From a checkpoint of a small autoregressive pixel model.
Model: 5.81M parameters, 20-pixel images, arch transformer_decoder, width 192, layers 12, norm layernorm.
Rows from block 8 of a small autoregressive pixel model, named by matrix and row number. Rows with one number belong to one neuron. Each number is 128 + 32 x the weight over its row's rms, rounded and kept within 0 to 255. All counts start at 0.
After each neuron's rows are labels from the 100 images, of 14976, where the neuron reaches its largest size: "strongest on" is what is common among them. Only what is clearly more common there than usual is listed. The data: microscope photos of single blood and bone marrow cells.
# gate: MLP gate (model.blocks.8.mlp.gate.weight, 576x192), inputs 0-95
# fc1: MLP up (model.blocks.8.mlp.fc1.weight, 576x192), inputs 0-95
# fc2: MLP down (model.blocks.8.mlp.fc2.weight, 192x576, transposed), outputs 0-95

gate.567 [147 170 132 185 171 137 146 189 251 165 131 145 163 133 128 143 130 128  48 112 153 147 102 156 153 169 174 131 125 143  94 103 105 149 146 128 130 101 110 169 127 164 130 129 102 106 125 103 130 130 137 117 144 123 117 100 156 123  82 105 137 129  85 139 133  98 146 101  78 111 128 123 155 114 129 125 163 138 169 133 174 121  79 117 131 133 121 117 113 172 188 145 116 107 114 144]
fc1.567 [128 113 144 122 114 127 139 140 138 202 145  54 169 106  79 133 100 122 152 104 135 170 149 125 175 183 135 140 123  98 143 188 140 110 120 105 107 139 183 130 148 104  67 120 169 150 158 112 172  78 138 149 153  99 133  95 138 139 124 170  88 121 100 139 176 195 131 178 115 118 125 129 133 128 128 130  86 131 120 112 156  50 182 125  86 119 127 145 141 128  83 147 128 141  69  98]
fc2.567 [153 158 157 122 110 150 111 126  87 135 124 140 124 129 173 141 192 121 116  87 117 138 115 126  93  91  94  91  69  83 102 180 133  80 131 161  83 110 105 109 122  78 144 118 154 165  77 139  94 136 128 196 138 122 110  85 191 100 117 127 124 114  85 161  80 105 143 169 159 103 179 114 149  99 110 156 126 200 207 162 120 131 135 211 126 139 122 146 104  86 138 106  96  94 142  91]
strongest on: cell type: artefact

gate.305 [ 40  22 137 130 126 123  97 140  75 163 152 120 121 128  81 194 153 120 135 118 134 125  80 127 133 117 145 139 110 152 199 117 104 157 201 159 167 123 140 147 132 134 176 162 130 123 130 104 121 129 115 134 132 117 125 177 153 114 156 143 172 133 130 133 126 198 115 181  78 161 138 163 126 113  97 164 149  80  95 149  43 150  88 112 123 151 112 197 102 136 116 155 140 168 120 124]
fc1.305 [143 165 113 142 201  87 148 127   0  69  97 142  93  73 109 164 126 104 116 226 156 140 138 172 106 200 125 134 137 134 158 103 104 137 106 118 108 130 122 187 125  69 178 118 165 167 151 137  79 155 128  91 124 142 155 137 138  98 159 123 166 185 119 134  96 142 126  66 153 141 155 135 156 101 130 150 141  97 104 153 126 159 136  96 109 126 133 212 128 130 129 156 141 200 110 147]
fc2.305 [ 60 143 114 135 108 158 129 104 127 116 149 173 133  67 147 125 127 106 101 147 189 133 143  69 138 153 107 129 149 140 162 151  88 114 174 172 115 127 250 151 101 154 123 107  95 171 102 152 118 132 102 180 105 101 133 128  99  80 152  97 158 157 147 117 189 112 122 152 141 109 175 197 149  88 116 108 118 137  75 132 109 138 122 139 125 140 122 154 134 110 112  93 139 120 131 136]
strongest on: smear: peripheral blood

gate.58 [170 241 176 226 121 127 146 160 137 128 109 143 132  97 112  58 175 135  87  85  97  66 201  99  48  91 117 125 130 134 164 181 128 152 104 134  90 138 103 134 149 136 155 163 125 138 127 104  71 113 123  88 142 118 109 130  96  96 155 121 135 137 212 135 113 141 101 155 104 124 125 115 121 129  82 111 142 146  70  97 126 122 156 149 160 122  96 182 119 128 160 176 119 194 130  89]
fc1.58 [ 55 114 122 112 152 148 106 126  84 186 132 122 134 205  50 121 101 115 105  94 111 160 135 101 132  67 136 153 123 104 119 143 127 122 116 111 123 175  90 130 101 135 182 164 148 140 130 156 142 141  87 103 175 155 133 148 134 125 130  93 124 127 143 123 101  19 113 129 119 154 123 148 188 164 132  97 148 125 148 129 158 186 124 115 124 150 130 177 118 138 132 145 141 125 111 109]
fc2.58 [ 96 124 114 166 127 100 122 129 130 109 158 150 255 109 113 127  77 145  98 135 125 147 140 137  99 122 128 136 157 139 147 118 145 149 123 119  83 147 164 183  90 111 133  85 119 209 157 133 112 117  92 130 104 118 138 139 122 112 114 143 185 153 187 110 115 104 104 130 120  73 128 148 120 130 133 103 130 111 176 132 138 108  94  98 139 127 124 119 143 123 128 148 124 134 139  61]
strongest on: cell type: artefact

gate.482 [  0 114 130  96  91 126 117 255 141 205  91 116 127 101 125 128 100 112 141 165 112 110  99 106 152 115  93 129 118 115 160 210 130 137  97  88 122 153 128 133 118 152 162 115 131 153 119 130 118 107 133 114 135 111 140 117  97 134 102 106 145 161 163 124  87 122 123 137 131 158 137 144 117 140 123 111 125 146 130 127  96 143 124 179 161 148 126 115 134 129 119 140 139 114 156  95]
fc1.482 [144 135 136  96 137 233 103 137  98 137 159  44 150 132  45 160 159 215 153 129 195 156 148 161 113 139 131 157 161 133 149 115 124 125 153 111 107 119 143 147  84 112  69 146 121 112 108 131  79 116  99 108 142 158 134 126 147 124  60 118 112 191  73 146 153 193  99 159  91 170 129 125 118 101 130 110  63 144 141 130 129 148  74 134 147 133 152 155 106 146 135 124 107 134 130 158]
fc2.482 [159 121 118 175 144 125 131 122  91 118 157 122 102 122  92 125 153 110 142 121 135  94 125 155 134 177 138 138 123 143 140 138 130 132  37 175  66 108  53  92 128 146 110 198 135  62 153  91 174 134 123 126 170 164 146  96 132  76 200 117  84  94 151 128 125 113 109 122 139  95 116 170  94 106 127 121 139 135 128 153 141 123 134 135 159 130 108 128 107 113 102 149 116 151  91 154]
strongest on: cell type: artefact

gate.454 [107 159  23 136 103   0 144 119  86 165 127 136 251 170 178 160 101  97 104 156 120  36 128 123 103 220 112 125 156 136 113 132 139 121 115 132 115  98 166 145 110 126 108 139 171 120 110 119 188 126 105 125 119 110 116 132 106 188 199 160 154  69 134 128 140  97 126 146  77 139 129 147  83  90 104 143 168 135 139 109 135 133 126 153 124 126 114 118 121 108 103 134 137 138 133 185]
fc1.454 [ 58 147 132 126 127 154 117 133  84 141 117  58 147 130 125 215 175  42 167 146 133 117 137 143  32  97  93 116 159 134 132 137 132 115 114 162  67 122 113  24 161 115 164 188 109 154 127 116  95 150 148 121 138 105 107 134 117 116 139 143 194  82 101 109 109  84  90  80 134 162 117 141 127 118 111 131 104 105 153 150  66 139 133 125 150 117 119 188 106 136 166 127 113 121 166 141]
fc2.454 [194 129 105 138 140 213  97 121  23  82  89 113 238 124 103 122 225 185  64 106 166 142 105 151 130 124 124 127 103 102 119 118 124 139 105 127 152 125  88 109 123 127 141 135 119 134 158  31 111 133 121 157 151 166 136 138 142  61 127  50 150 133 129 125  87  94 139 110 128 119  89  85 135 142 135 166 149 143 145  70 130 144 108 127 140 138 130 105 146 108 112 108 160 101 134 116]
strongest on: cell type: artefact

gate.533 [165 152 161 142 114   0 139 107 131 130 106  98 126 129  86 143 115 171 114 115 114 147 107 107 121 117 246 123 166 131 123 116 128 120 159 134 101 146  85 148 110 138 149 126 159 121 162 127  80 112 142  97 132 128 127 128 183 121 185 178 122  97 133 120 139 115 118 114  96 118 135 107 119 129 132 116 172 135 102 209 141  73  77 134  94 112 119 135 133 144 130 115 132 110 147 136]
fc1.533 [187 118 150 147 149 170 136  92  95 120   0  74  29  83 143 137 101 117  90 110 120 125 145 144 164 132 149 143 130 128  64 115 104 106 149  78  94 161 101 108 111 157 159 164 141 123 100 153  89 138 128 132 126 143 140 126 175 111 133 109 190 155 144 120 133 121 144 109 122  93 140 111 204 117 133 117 150 144 158 130 143 113 123 149 133 126 126 104 123 147 119 124 114 133 138 135]
fc2.533 [154 137 133 165 140 192 136 156 122 179  75  90   0 112 143 134 130 163 175  89 110 128  99 107 128 137 104 139 133 143 119 128 157 156 120 113 120 114  96 146  77 163 119 164  88 161 158 177 132 136 121  71 139 140 114 197  99 209 100 121 144  78 136 125 124 109 102 136  82 133 144  65 119 130 130 108 124  66 134 134 171 124 151  67 141 128 144 171 122 111 132 106 126 147 136 111]
strongest on: smear: peripheral blood

gate.66 [130  63  43 153 135 104 149  89 138 111 145 118 234 104  74 138 140 148 123 146 154 125 144 123 131 124 189 141 106 118 143 122 103 111 123 129 100 118 147 142 122 170 200 127 106 159 155 129 155 104 123 111 102  96 164 197 111 175 153  93  94 127 148 141 108 113 141 135 117 134 124  95 159 120 138 104 146  90 107 143 206 114 156 138 109 143  98 146 125 129 137 104  68  98  80 145]
fc1.66 [224  56 229 126  51  95 147 107 166 126 140 133  92 141  76 176 173 191 114  67 112 126 112 147 199 119  84 136 135 127 100 137 147 125 130 189  89  80 106 114 162 137 150 132  93  93 121 127 137 130 130 128 111 188 181  84 102  54 102 110  98 103 143 114 112 125 193 160 123 128 168 150 136 144 103 149 161  98 153 135 171 120 104 126 162 120 151  68 103 143 135 165  81 173 108  84]
fc2.66 [139 131 113 102 149 133 103  83 125 148  99 143 129 166 135  69 130 204 110 107 126  92 126 107 158 103  63 110 102 121 145 162 121 121 121 139 135  89  79  71  91 173 153  98  69 179  83 127 139 147 126 193 119 143 145  46 125  97 169 124 101  94  63 114 154 102 130 123 160 134 125 146 139 134 156 121 131  98  82 119 161  29 134 129 140 110 128 131 150 118 133 169 189 110  85 100]
strongest on: cell type: artefact

gate.48 [195  68 117 140 194 160 135 144  44  73 131 188 111 118  81 114 163 111  25 107  90 124 117 104 131  72 133  94 146 119  84 119 112 113 117 126 141 111  49 162  98 122 113 144 115 151 131 155 143 139 115 137 106 126 149 120 154 136 115 137 117 192 129 143 138 136 119 134 105 124 151 141 145 123 140 147  78 120 142 111 114  99 128 147  41 161 131  99 106 112 189 169 130 130 126 139]
fc1.48 [ 62 107 127 111 138   9  77 181  99  62 107 174 130 198 117  97 141 135 165 220  82 136 100 157 144 122 202 116 142 137 124 126 130 129 134 151 125 145 116 178 172  83 150 118 146 141 119 108 125 128 119 174 107 107 130 176 133 122 168 133  94  90 141 143 131 131 108 132 118 155 144 179 118 109 130 132 131 136 127 131  98 120 122 142 108 187 131  34 134  87 139 165 113 149 143 135]
fc2.48 [138 101 122 148 133 171 114  96 134  15 118 133 177 130 104 142 127 160 176 142 153 133 110 203 140 135 128 121 102 120 143 150 115 153 116 113 125 128 128 135 144 108 155 101 142 144 129 163 136 132 135  79 133 141 134  47 161 123 115 134 118 235 152 128 155 156 123 126 109 114 156  55 145  97 120 147 147 112  71 132 158 113  83 126 104 130 131 100 111 127 107  89 166 124 141 127]
strongest on: smear: peripheral blood

gate.331 [ 66  40 140 131 158 149  74 191 175 155 146 113  97 167 140 106 207 139 255 159 120 133 138 107 125 109 111 140 152 136 132 140  65 127  79 129  97 140 121 114 153 166 103 157 125  92  87 108 108 123 126 147 128 133 151 118 128 117 150 149 133 147 137 132 114 104 138 145 125 112  90  92  49 137 122 139 160 146 127 134 140 107 127 199 164 135 136 154 147 147  78 126 112 115  84 102]
fc1.331 [116 141 161 143 138 189 172  73 168 124  68 126  87  11 221  84 111 110 163 121 158 162  93 110 114 102 147 110 106 155 123  83 133 154  55 110  73 132 136  91  72 151  98 129 120  67 121 128 114 120 141 111 121 145  92 173 117 120 130 126 120 177  82 113 155  63 126 158  93 112 136 139  93 118 120 137 158 130 118 118 106 141 184 135 138  92 125 128 138 110 106 156 118 107 151 145]
fc2.331 [ 76 154 123 129 110 176 109 139 137 143 115 144 119 137 131 123 124  79 122 139  99 184 134 142 105 130 166 119 151 131  84 137  94  76 166  92 140 120 255 141 171 121 141 119 116 160 102 200 115 113  99 152 100 117 130 113 108 124 107 121 113 133 113 119 117 132 140 130 170 134 162 136 153 129 124 124 118 136 132 121 152 135 125 154 122 109 155 107 121 148 127 109 114 114 164 121]
strongest on: smear: peripheral blood; cell type: segmented neutrophil

gate.352 [ 46 145 163 186 107  85 130 122  48  72  89 158 212 159 103  74 173 164  73  81 131 152 148 137 154 130 147 169 175 108 166 154 112 107 147 128 122 131 148 121  95 126 141  72 105  94 107 117 168 111 107 109 122 149 105 155 173 145 111 108 126 129 157 129 128 144 125 102 121 109 131 104 155 160 124  95 131 165 148  92 111 105 120 119 178 100  94 100 129 132  90 138 125  65  85  93]
fc1.352 [154 117 110 104 105  20 190 137 137 116 123 118 133  67 126  95  62 139  92  54 140 127 147 132 144 134 192 115  90 120  96 158 147 118 133 124 131 147  98 185 107 174 143  89 105 153 103 127 151 118 128  59 179 115 133 124 137 129 162 178 114 164  90 133  97 107 119 121  61 106 139 159 131 125 151 118 128 180 127 113 137 189 173 126 166 150  98 112 134 119 168 177 135  99  79 102]
fc2.352 [ 96 124 114 128 131 113 125 121  83 177 110 137 255 125  95 112 159 131 129 152 134 162 112 118 111 142 138 108 129 138  93 140 148 119 117 122 114 137 171  93 128 111  90  84  27 143 130 127 116 132 111 173 132 128 136 139 108 136 128 149  93 139 103  95 108 134 106 104 131 148 146 135 130 135 141 126 130 165 138 114 116 155 171 152 136 146 145 130 165 144 124 120 129 118  91 153]
strongest on: cell type: artefact