config = dict(
    model='autoregressive pixel model',
    dataset='microscope photos of single blood and bone marrow cells',
    train_examples=194171,
    image_size=20,
    horizontal_flip=True,
    levels_per_channel=4,
    vocab_size=65,
    arch='transformer_decoder',
    width=192,
    layers=12,
    norm='layernorm',
    norm_position='pre',
    activation='swiglu',
    mlp_ratio=3,
    head_dim=32,
    fused_qkv=False,
    bias='all',
    qk_norm=True,
    parallel_block=False,
    inner_norm=False,
    positions='sincos',
    tie_embeddings=False,
    init='xavier_uniform',
    residual_init='none',
    optimizer='adamw',
    lr=0.0013,
    beta1=0.85,
    beta2=0.95,
    eps=1e-08,
    grad_clip=1.0,
    l1_shrink=0.01,
    steps=19600,
    batch_size=64,
    epochs=6.5,
    lr_schedule='cosine',
    final_lr_fraction=0.1,
    warmup_steps=580,
    weight_decay=0.3,
)
Rows from block 2 of a small autoregressive pixel model, named by matrix and row number. Rows with one number belong to one neuron. Each number is 128 + 24 x the weight over its row's rms, rounded and kept within 0 to 255. All counts start at 0. Numbers have three digits each.
Before each neuron's rows are labels from the 100 images, of 14976, where the neuron reaches its largest size: "strongest on" is what is common among them. Only what is clearly more common there than usual is listed. The data: microscope photos of single blood and bone marrow cells.
# gate: MLP gate (model.blocks.2.mlp.gate.weight, 576x192), inputs 0-95
# fc1: MLP up (model.blocks.2.mlp.fc1.weight, 576x192), inputs 0-95
# fc2: MLP down (model.blocks.2.mlp.fc2.weight, 192x576, transposed), outputs 0-95

strongest on: cell type: blast
gate.384:128132137128112145107128127188133106131090127141124120128135133127112134120130117129115183109174121125135129140132129131120119140112179140096128125130133101111137100130181126129117093138160119168134153130127117115130118137126135128126098127125133136065040071124135131133127155158097129125
fc1.384:126105128117130122125115125145123084128128117089130139124130158133173141142169133138136136127133134111130133129126141117145129132128128133125112112079127130130129132097127142103093113131079128129133130056129124103127125130095132109127147151147114131131129121129119122125200154112107128121
fc2.384:136124130143136143128122128099132137128125141162135133117129129126165138134135044126125119128126080128115102126124158130123130128136158114143125128137152147131126126213118121063132127129167139138112111148111120116126129116142154115133081151139135121124128141124127131108124125125104128128

strongest on: smear: peripheral blood; cell type: segmented neutrophil
gate.147:132107113121151110103145111126161108116114113124142112125090152128124106133082088094157129175132128156113126142128123136127131126101138117127176134064107212056105127130119173120215115129145125046125128128133127138130128121115128126123098144135118084131130137124154122126130143155078159128
fc1.147:122127130070128140144125113131123148131144164101122036160124137144129107170119127127116128123127113129185094094135126134143138140136059113134132137044143118130129136126123082142130149133164113140121105129082131234114089131127170158110126124138147126127110127132118112077118128129127137148
fc2.147:107134138106125126096129125129128129125126129116120112130130113128124120113166102113136104124127134122115131108130095134161099153233126126126132114128130132132126122118090169098178062175173125128130138091111124142120123123128092117096110117105122122132112156128140132123129115129123128127

strongest on: smear: peripheral blood
gate.286:142123134115122131133136096126146130123137129126118128129129125113086129163051105121133128128130124130140119130128128170140041126096130129156133093122104151114087183131127204165154100115127149128120134128130122126124127107131128114125129128138126080091125137131118145128169105116130072127
fc1.286:142134128130128073143136124167124175123137129151129112117134141132131134121127129126136128131187106107129129127153127131127155125157085132139095134145131058132128133126150127157137204122137130125109112145129131142125081145141169127130115131131132125122131121053155144127164117175127215102
fc2.286:133130139133114140128186152153129154129152126081125097080129125145125149107080109144136129122108103113126127117147147132121070164125112148093133091137131146117132130062126156129197127172127104129126130128135071120127083154090135109093128135116053113097126160127128121127134128158127095145

strongest on: smear: peripheral blood
gate.394:131131126111131123125124161130144129128143122128116085126086150122132137133058131129171164130165149127125132112124129127145127112144101128170125131130130127125130161134109152122106133059147128103127128117109136125180128126130212143098130136130130117108101167122129121123126134124102192144
fc1.394:129131122038107130087133145150146130129126132120094059122041129125124121128088134126127128157133106131125120118129127127145132127185126124129172170097137172114119128151130129116094131133158117127126119128068121137126130124130125188126124129125128094127077135131073126109095126142110130165
fc2.394:135131134095099140134127129094138113128126143136138034114131112119107123111148129113123126126126132127095125117133117127132047126134151123144132133128129128063091128164125134136185076138177128129132181125127131167127126130129122169099151132134120069098139177129159163122127143131126127128

strongest on: cell type: blast
gate.273:123115126101108175133191138089123118101146162118129147125137126110138162121102112096114120128128129127131125130096130131125126136129118139129129089123130140163124080101178144147153126127121127160136059164123160204116098125130101106204137141100127116161166127140123101126128161123107128128
fc1.273:120133132115144130129137130095108107121127096120145125101126127131158135119123107173149129131132133191105129131133117122100145126162125130073129137129148120133129057061128115104130138071111123125130077117132142129143109129176124127130134122127156112130127088129131126142130128131163142048
fc2.273:127173128127129125193123124119111137129140130126072121123090116139116124142131199132128112119129142129128085142110095129144125052125119127147160166123127136121127113127108136126121134161092134116128151109113133146106178127126128224139125123150120121162155122127126132125131139145156128132

strongest on: smear: peripheral blood; cell type: segmented neutrophil
gate.188:150124147136125135121129126123152150147123132141167127102124124145116108129145135120120129123128125126145185129133130120127119128128171129135120137131127126114113115145134127136118128150126125115115145162108115128112139127124143137103141128111121139097000138127141127113151135123129128128
fc1.188:130118142121124121111096121112128134132123135131119134127085162116115154123107084092126077158121128144134128174124129159132129101177132068127171135120107132127114099200161143124103127128255128126122141124129117101079135112190058127126122144131121127129112146128107154124133147099168120129
fc2.188:142111132132127126125129121105132129127139138124119114122149166084123107121128214098134112128122132129128156189123118138130116128101098127077128133114113150128116130132169129113142171194131143123180130126145152124127170130128124130149130199120127124065201123127112130140127084130130127131

strongest on: cell type: blast
gate.443:129126128116139119128104162128141073108132131123152134115163128126127134130130117134090181123120080130125122156171136125085129124130121129049128106130180131133137124090128087129130129167134128105102117157117121129139050108128148225101167145119154173126035127121122129129139173115173137126
fc1.443:132188134127147101125128131133136134114084155118130089120119127126143124128130127126136131142125119135132112131129128159129070121223168113128129127130125119186148130183123130145126132103128129126178156128131123125177126150102127126133130129128117197045127096128131102120102146127108113064
fc2.443:141072129121075130098147167130122123131189137143091142157139122101125139094130088129146112127129138130100170125106131129164131180075132144105127128135128123120127138086128154127140060107121127126189128129149129177107132124082139130127120192120124125156128145126110128151129138134098117133