{"model": "autoregressive pixel model", "dataset": "microscope photos of single blood and bone marrow cells", "levels_per_channel": 4, "layers": 12, "norm": "layernorm", "norm_position": "pre", "activation": "swiglu", "fused_qkv": false, "init": "xavier_uniform", "residual_init": "none", "optimizer": "adamw", "beta1": 0.85, "steps": 19600, "lr_schedule": "cosine", "warmup_steps": 580}
Rows from block 9 of a small autoregressive pixel model, named by matrix and row number. Rows with one number belong to one neuron. Each number is 500 + 25 x the weight over its row's rms, rounded and kept within 0 to 999. All counts start at 0. Numbers have three digits each.
After each neuron's rows are labels from the 100 images, of 14976, where the neuron reaches its largest size: "strongest on" is what is common among them. Only what is clearly more common there than usual is listed. The data: microscope photos of single blood and bone marrow cells.
# gate: MLP gate (model.blocks.9.mlp.gate.weight, 576x192), inputs 48-95
# fc1: MLP up (model.blocks.9.mlp.fc1.weight, 576x192), inputs 48-95
# fc2: MLP down (model.blocks.9.mlp.fc2.weight, 192x576, transposed), outputs 48-95

gate.235:531505506521486499499474488519441480527479533503512509506503519499543489507492479506502532506522482536508503499495484496487494474493479492495553
fc1.235:517510493494474485490499529467443519527478523504500511547509489466551531516518522516498500480506471482497516482531482538505487513489510489489540
fc2.235:517517483481511515542497514508506463480529532518457506485503486456500525484530537487450503518505519507498492531482538452506492464501490519523520
strongest on: cell type: lymphocyte

gate.70:496499477501499501501501491501525562501502451501497499500534477541475454502492500502520501486505459447565503499530500494499505506497497559512505
fc1.70:498493503501501487504499500426544565496483500500506497499503500495469465529500484511522498482500451497544500451500487487500500534503500519502493
fc2.70:427498500508488440503506499516499517527503493489497441497520500501498564509499498492499499481500499501458500506545484500504497500499499502499487
strongest on: cell type: erythroblast

gate.194:488490488474491479509476494527498512530474483511489536492513495494507479482490489513504494510537550511488509563508502500488513493541469489516480
fc1.194:512496485499477501503500498524508506494531449525481513492511490516542495521492490485487543539508498522479524531510494499488501515497458506525500
fc2.194:506515497500503523518527500502484482514509525510478445477537505478500518508529509488485507533491503488473488516512505472507474483470503484546492
strongest on: cell type: segmented neutrophil

gate.254:484508489509510499483522515487514528497540521496535533497556528495528483515517513509518531516513432554496500482515500461499484508456511503529523
fc1.254:493511508520465526533443500466465505493486533490508524503494482510491496503488502481510460474535517514497460496502509517494483535546547476528514
fc2.254:490511503495487462511535466538508530492502474499496485531578469479485468478503525479464456510488476496498495551553498499503493498513489520504490
strongest on: cell type: erythroblast

gate.457:497473504504501500495500494514539567499480498438513462549501502499523500499481498502501498493475505503499500500555500502545477499508477503458454
fc1.457:492502514500560502491628501498502520507504499503504456505499501517493481480452500502568492540491500500500499502499500500501501503471500499500497
fc2.457:522494548500504497477501479509500532489500500490498461535499527503444556499481499500511496448513501500499502499507514501535500504500499500428499
strongest on: cell type: erythroblast

gate.297:440496482504474521494539528470480500481518527481451485488470493515518508491512498478500507501505501476519522454496500517505466498476509514526497
fc1.297:452486482511504529495496492503527539490540512499551496501510502475478481502513529493514527501487491505493515492467501523499500501481494525486531
fc2.297:516501503489504479507413474477528454509502532502528482469518503488482500483505536490487490514508486525519466525507523474512543510512504518452478
strongest on: cell type: artefact

gate.417:529570517478471531498497499516531499477500499500480498517513501551500501500476568543489501499534541498529473484503556499499493537499439501490509
fc1.417:476500500538538557490468501498512501500497500315502501500507501499474502495504440487507508500496503473501509508500502500503500489500501537498499
fc2.417:491499500594498501500473498495500524500500488492532499500500519558393500483550482511500499477500499391500501571500479500500499504500509499500501
strongest on: smear: peripheral blood; cell type: platelet

gate.495:563487499447493487523503500519451482508530507509490476479495437486495527530488506492537470522504535492486501482490490500510488479496548477510473
fc1.495:478514526497498505496507489497508480559489473506489516488481516557491546510500526552515473503496490491460521517500504489504529503507507464497545
fc2.495:496483482500472474510476521544491497492514493501514480469512490467463493523501475487447501519492483481525532512465491477507505490487513492509485
strongest on: smear: peripheral blood

gate.192:533497501495486545482479490463470497477510497501490511540506483525490512501502499487456519469490518474470501517516514505485488561487513500497486
fc1.192:504522495534510557511496485454507548490508520502506495499530500503519467490506501486533506500508510492481485497462499524500491487499502501500483
fc2.192:545499513488491483474494430514542478524476485509526476514549475515484510501485503495487514503481493512523497493533479502495515517509493565462514
strongest on: cell type: artefact

gate.566:498508494496514435504533492539493487494520535499519506496500545502507512514505509501467554505490504487493513443508498489490509489501512501480492
fc1.566:487468450474521522508483426480593480509477483499495549499511488501538503509486489489476508476488514499480493514544488484499488521489502485545466
fc2.566:527488474469486499503475489524505482513495494494505491520516520494486517488480499486512488479509510488465482506515500514502472502479470481479513
strongest on: cell type: artefact

gate.210:503529529500504489488503511496520494491506485502501537529496483512487508451491506525479487476511490513499492512495491525512507540500513483502514
fc1.210:496493505505494480490478461492516487530516492511530527501526486520493501504495503499484498501524463482447455472505459483495496484487505531526492
fc2.210:536499484523503494509491495502520469478505475497509487490523504492493493488530531461448519523482516501492505515509486493518526473547502519514490
strongest on: smear: peripheral blood

gate.79:499504469486542541484467466452495480501493521523478508510512526497480471504493494525482483516516488515496533476494504521491503502483463514506490
fc1.79:515506484512543516504490455522504481498520497523469499501494478535502501489493516486486489530501472495509521498492490446496477513512462534578534
fc2.79:546509521473486478479547478547493522490488514517525489508513547493498522499476515471516517484490498507546482485524501520502485514458487537463528
strongest on: cell type: promyelocyte

gate.311:507530508478544500473534493474478539508457492517488525466490466533477485489489516496482516481530505507514497483507491517497484505509499521539528
fc1.311:521505529538489502489467506519495486517522518503498556526508475499499514534470495502512513487502456502476516520502489517505520479494532475519507
fc2.311:512495498509519558504496551468480510471513518478479495502492501487453517499505489518485512485521519493465532482463517517487441482450491510515473
strongest on: cell type: artefact

gate.391:487501486460495526495500467498530511452464511500509514504520509497501476419511522513512521482516512508480500518507507545517469517518503488507500
fc1.391:494481501502497482486512453515521539507512496488506487492491548503477501498526508510509470496479471482485475462519508519513488503494459516484487
fc2.391:511495501484511536504497476505447535456411530506465496537511523474472523475498497485489526498493465493478496483497544509494531488504491506493483
strongest on: cell type: erythroblast

gate.416:508488500500466499466501496459499538501519498376499477500550514480485497524500500479531491497475482500512483501550506525566499502500506502471497
fc1.416:500500504500496494501493492499502500504489493504502499490498502511411504490500519501501539543461498443500499500494538466517543534458500542501499
fc2.416:500500503550510484500500552487459499487488498501511505488501533500485500501500493504511500500514505496490549500482497460500532517460513490500499
strongest on: cell type: erythroblast

gate.368:497494499502498518501511475495506518450526531499509477475528505498485533512496499460479464511480506525510506504518493502512489502491501443529511
fc1.368:403498492541482453510501517488474463558470504501536498494503502501493501529497483496496480483491495523505494489473498530490498490517512560504459
fc2.368:538500526483520472472508421531497483477473517505516472514528494510466486467502480501456498464488489484498497493497498505494549497513523468467517
strongest on: cell type: artefact

gate.69:462487507495469488519523519509495473503514507512509513537504486507495481500493487495454488513498543470473504520478497482488512465503493531488488
fc1.69:539483498494504530486522498475483439500468508502467506486498559496468489485501484487503471501510501493509489498489506531500505504500495511490484
fc2.69:431505496458498535481562510520494516471478508494458492536471546551475491498476497520536494520491496470504468492475548481501519530465497526497494
strongest on: cell type: promyelocyte

gate.161:466505492499481497516524508496526481495489508492490473497458521514500529504503498491490477478530528482523515494482507489494501497535507471514512
fc1.161:524518508478506476502501529524454482485486511513499489479503592495499491505498506487547502492508505511489484486490526529495507514469484515441504
fc2.161:465512485473455507498503515539461499526485502504482535478475478505515514525521528470489492491525471520487457488506484509458485479485526486509522
strongest on: cell type: artefact

gate.334:476504501507456521492514544492439495497504504502510483458480495476512532510500499511501505506506497520518490500486497521504522511512514541450511
fc1.334:494523449504476555502446494497505489505497499516481496505502493512479506510498491505479493510505495517525526531567479491492509497502477496505451
fc2.334:579493502524458502501485487464502508476545503489532500483493503508528546525483524489478495499484502526523499508540466496522481486508507532508547
strongest on: cell type: segmented neutrophil

gate.182:509506495488505530487513506511513500505459509501500493496500514489483543496502500496521539523500496534483512496523500470481497507487489502484501
fc1.182:497496489518535468479486523501509472491516475507528471471515535515495522508497489505505448514508510498484500478471496456497515519460511528538485
fc2.182:460514474506538553518505480483520490511539528522532448553526499513481496482494498517497478530499533488480513550464499485504526499521473491469503
strongest on: cell type: artefact

gate.504:477497493479491500492513527538492508508482480503532492452506483506494479504509505483470529485475492492510503498497495530509511510458504490478523
fc1.504:543492513492518530490506525482494493524475491500495488444491508508516523493500500481464516514472479537488493495497499501497487503470486468475517
fc2.504:494499496470489521480489534511459492453540517503514518535530518494516516503499498486495495479529502476496476492497498487459474494481541464496548
strongest on: cell type: erythroblast

gate.376:500495506503467521507502500534478512482520488493452513512487530514485514498496491523535491486503555508484536534483503476507543427513499484516495
fc1.376:520503516471502439470528474504517489479498491499490486470530491519505490492493494491456505494498482483495494529523524550499525490511452460516504
fc2.376:541515514525491474519484525494494536528515496515507518468456487509526481508484515494493471484516511529523499484506467489488421488476483544516495
strongest on: smear: peripheral blood

gate.208:501438503516457466499500504494506486524496497498517488446499515508553499560499494501500498498482500535499502499529465500515504522502497520494451
fc1.208:500500490499497550501540515465498500479500499580502507499498486499502533522454499499502502538500503569500500500498465497500498500368496531484499
fc2.208:431499509605501528501511499500501505515499470500501500500499518511500500499501489499522510478500500472501532502498499500501501500501487527501499
strongest on: cell type: erythroblast

gate.34:489525499512495463514505534476512508504491546500487509502535556519492513492490486525506474494519530465494517490470503465510511514507511486502507
fc1.34:495514471514511488497515520497495530526433473518542513451526536520514485493498492512503524492478504500511498520483497538498536531530496494533529
fc2.34:458498505509536491498527497555491488486505464491475502498510480498507456537499503481496533540479553530513520503506501513508498491517494503508484
strongest on: cell type: artefact

gate.567:522527502504485515521496509492501497481479540502505503521444516455494483493503481494514476470484465495509468491496487484507527509499504464489537
fc1.567:504470512516479492521501500501513492491491447496523506471514484494509520542497516505492532489510540492474525480498503503507515504510495495523514
fc2.567:509509485480518469510524484452464500493506524504491506521460509522462519494477497512525486486484493499467476502486508485499530513496510492487515
strongest on: cell type: erythroblast

gate.401:549510489511482518497518465498443517445462470498503508512555528503511472515500486501488500526498525483507521532510497524504491505504505480530531
fc1.401:401509481492506499504481481502470513495518528486490506517486471537501508526492489477500510499454492494520490472517515499493509517539494502491470
fc2.401:497514527510521490515498558496469498492493510523522538472437496483497485472507504495498530499514490498492489495505497483485489488518501489520491
strongest on: smear: peripheral blood; cell type: segmented neutrophil

gate.392:487478475515509513492489505518490496487459498500506446538530466497498508498499497500505565514497487485466549472517505507495485514502507497490502
fc1.392:473514485492531476537525533519584479539477474497464492493509507500468574498502515507556532490524485504504459476453521506511510483496508508492478
fc2.392:523488468479492485536496492492515514456504477485491505486520491498501480490500505502507480481491508529464506506503496518503464454492493497499520
strongest on: cell type: erythroblast

gate.205:419488515498505545488514484504468493510513464487499508447513504545524493480505493513501519508528489493516503517486499511497501480486501532529535
fc1.205:475533465493501512523536547499503497533513511497513512481474466498512501489504513503519497506500505519481497508500512516498492499530489521487531
fc2.205:552511495513519523487492474504491517470527504502509499500509522532497498450480485519489483489464566499516433522510495525510504512509473497478520
strongest on: cell type: promyelocyte

gate.12:500498497481499514499517508502481501502494499501490523535487497504497526499498498486484518499539467562459470499502492499454417501500495496498500
fc1.12:505494469501505574500500499434504500526457495471422500533498483521500526501506497501498509489498470506520528509499498498499459503477496419505497
fc2.12:508502500483500569498492499490499501490503517508504542606491500507500532495497500500513520497549502497503488504494500500498501501500484502435500
strongest on: cell type: artefact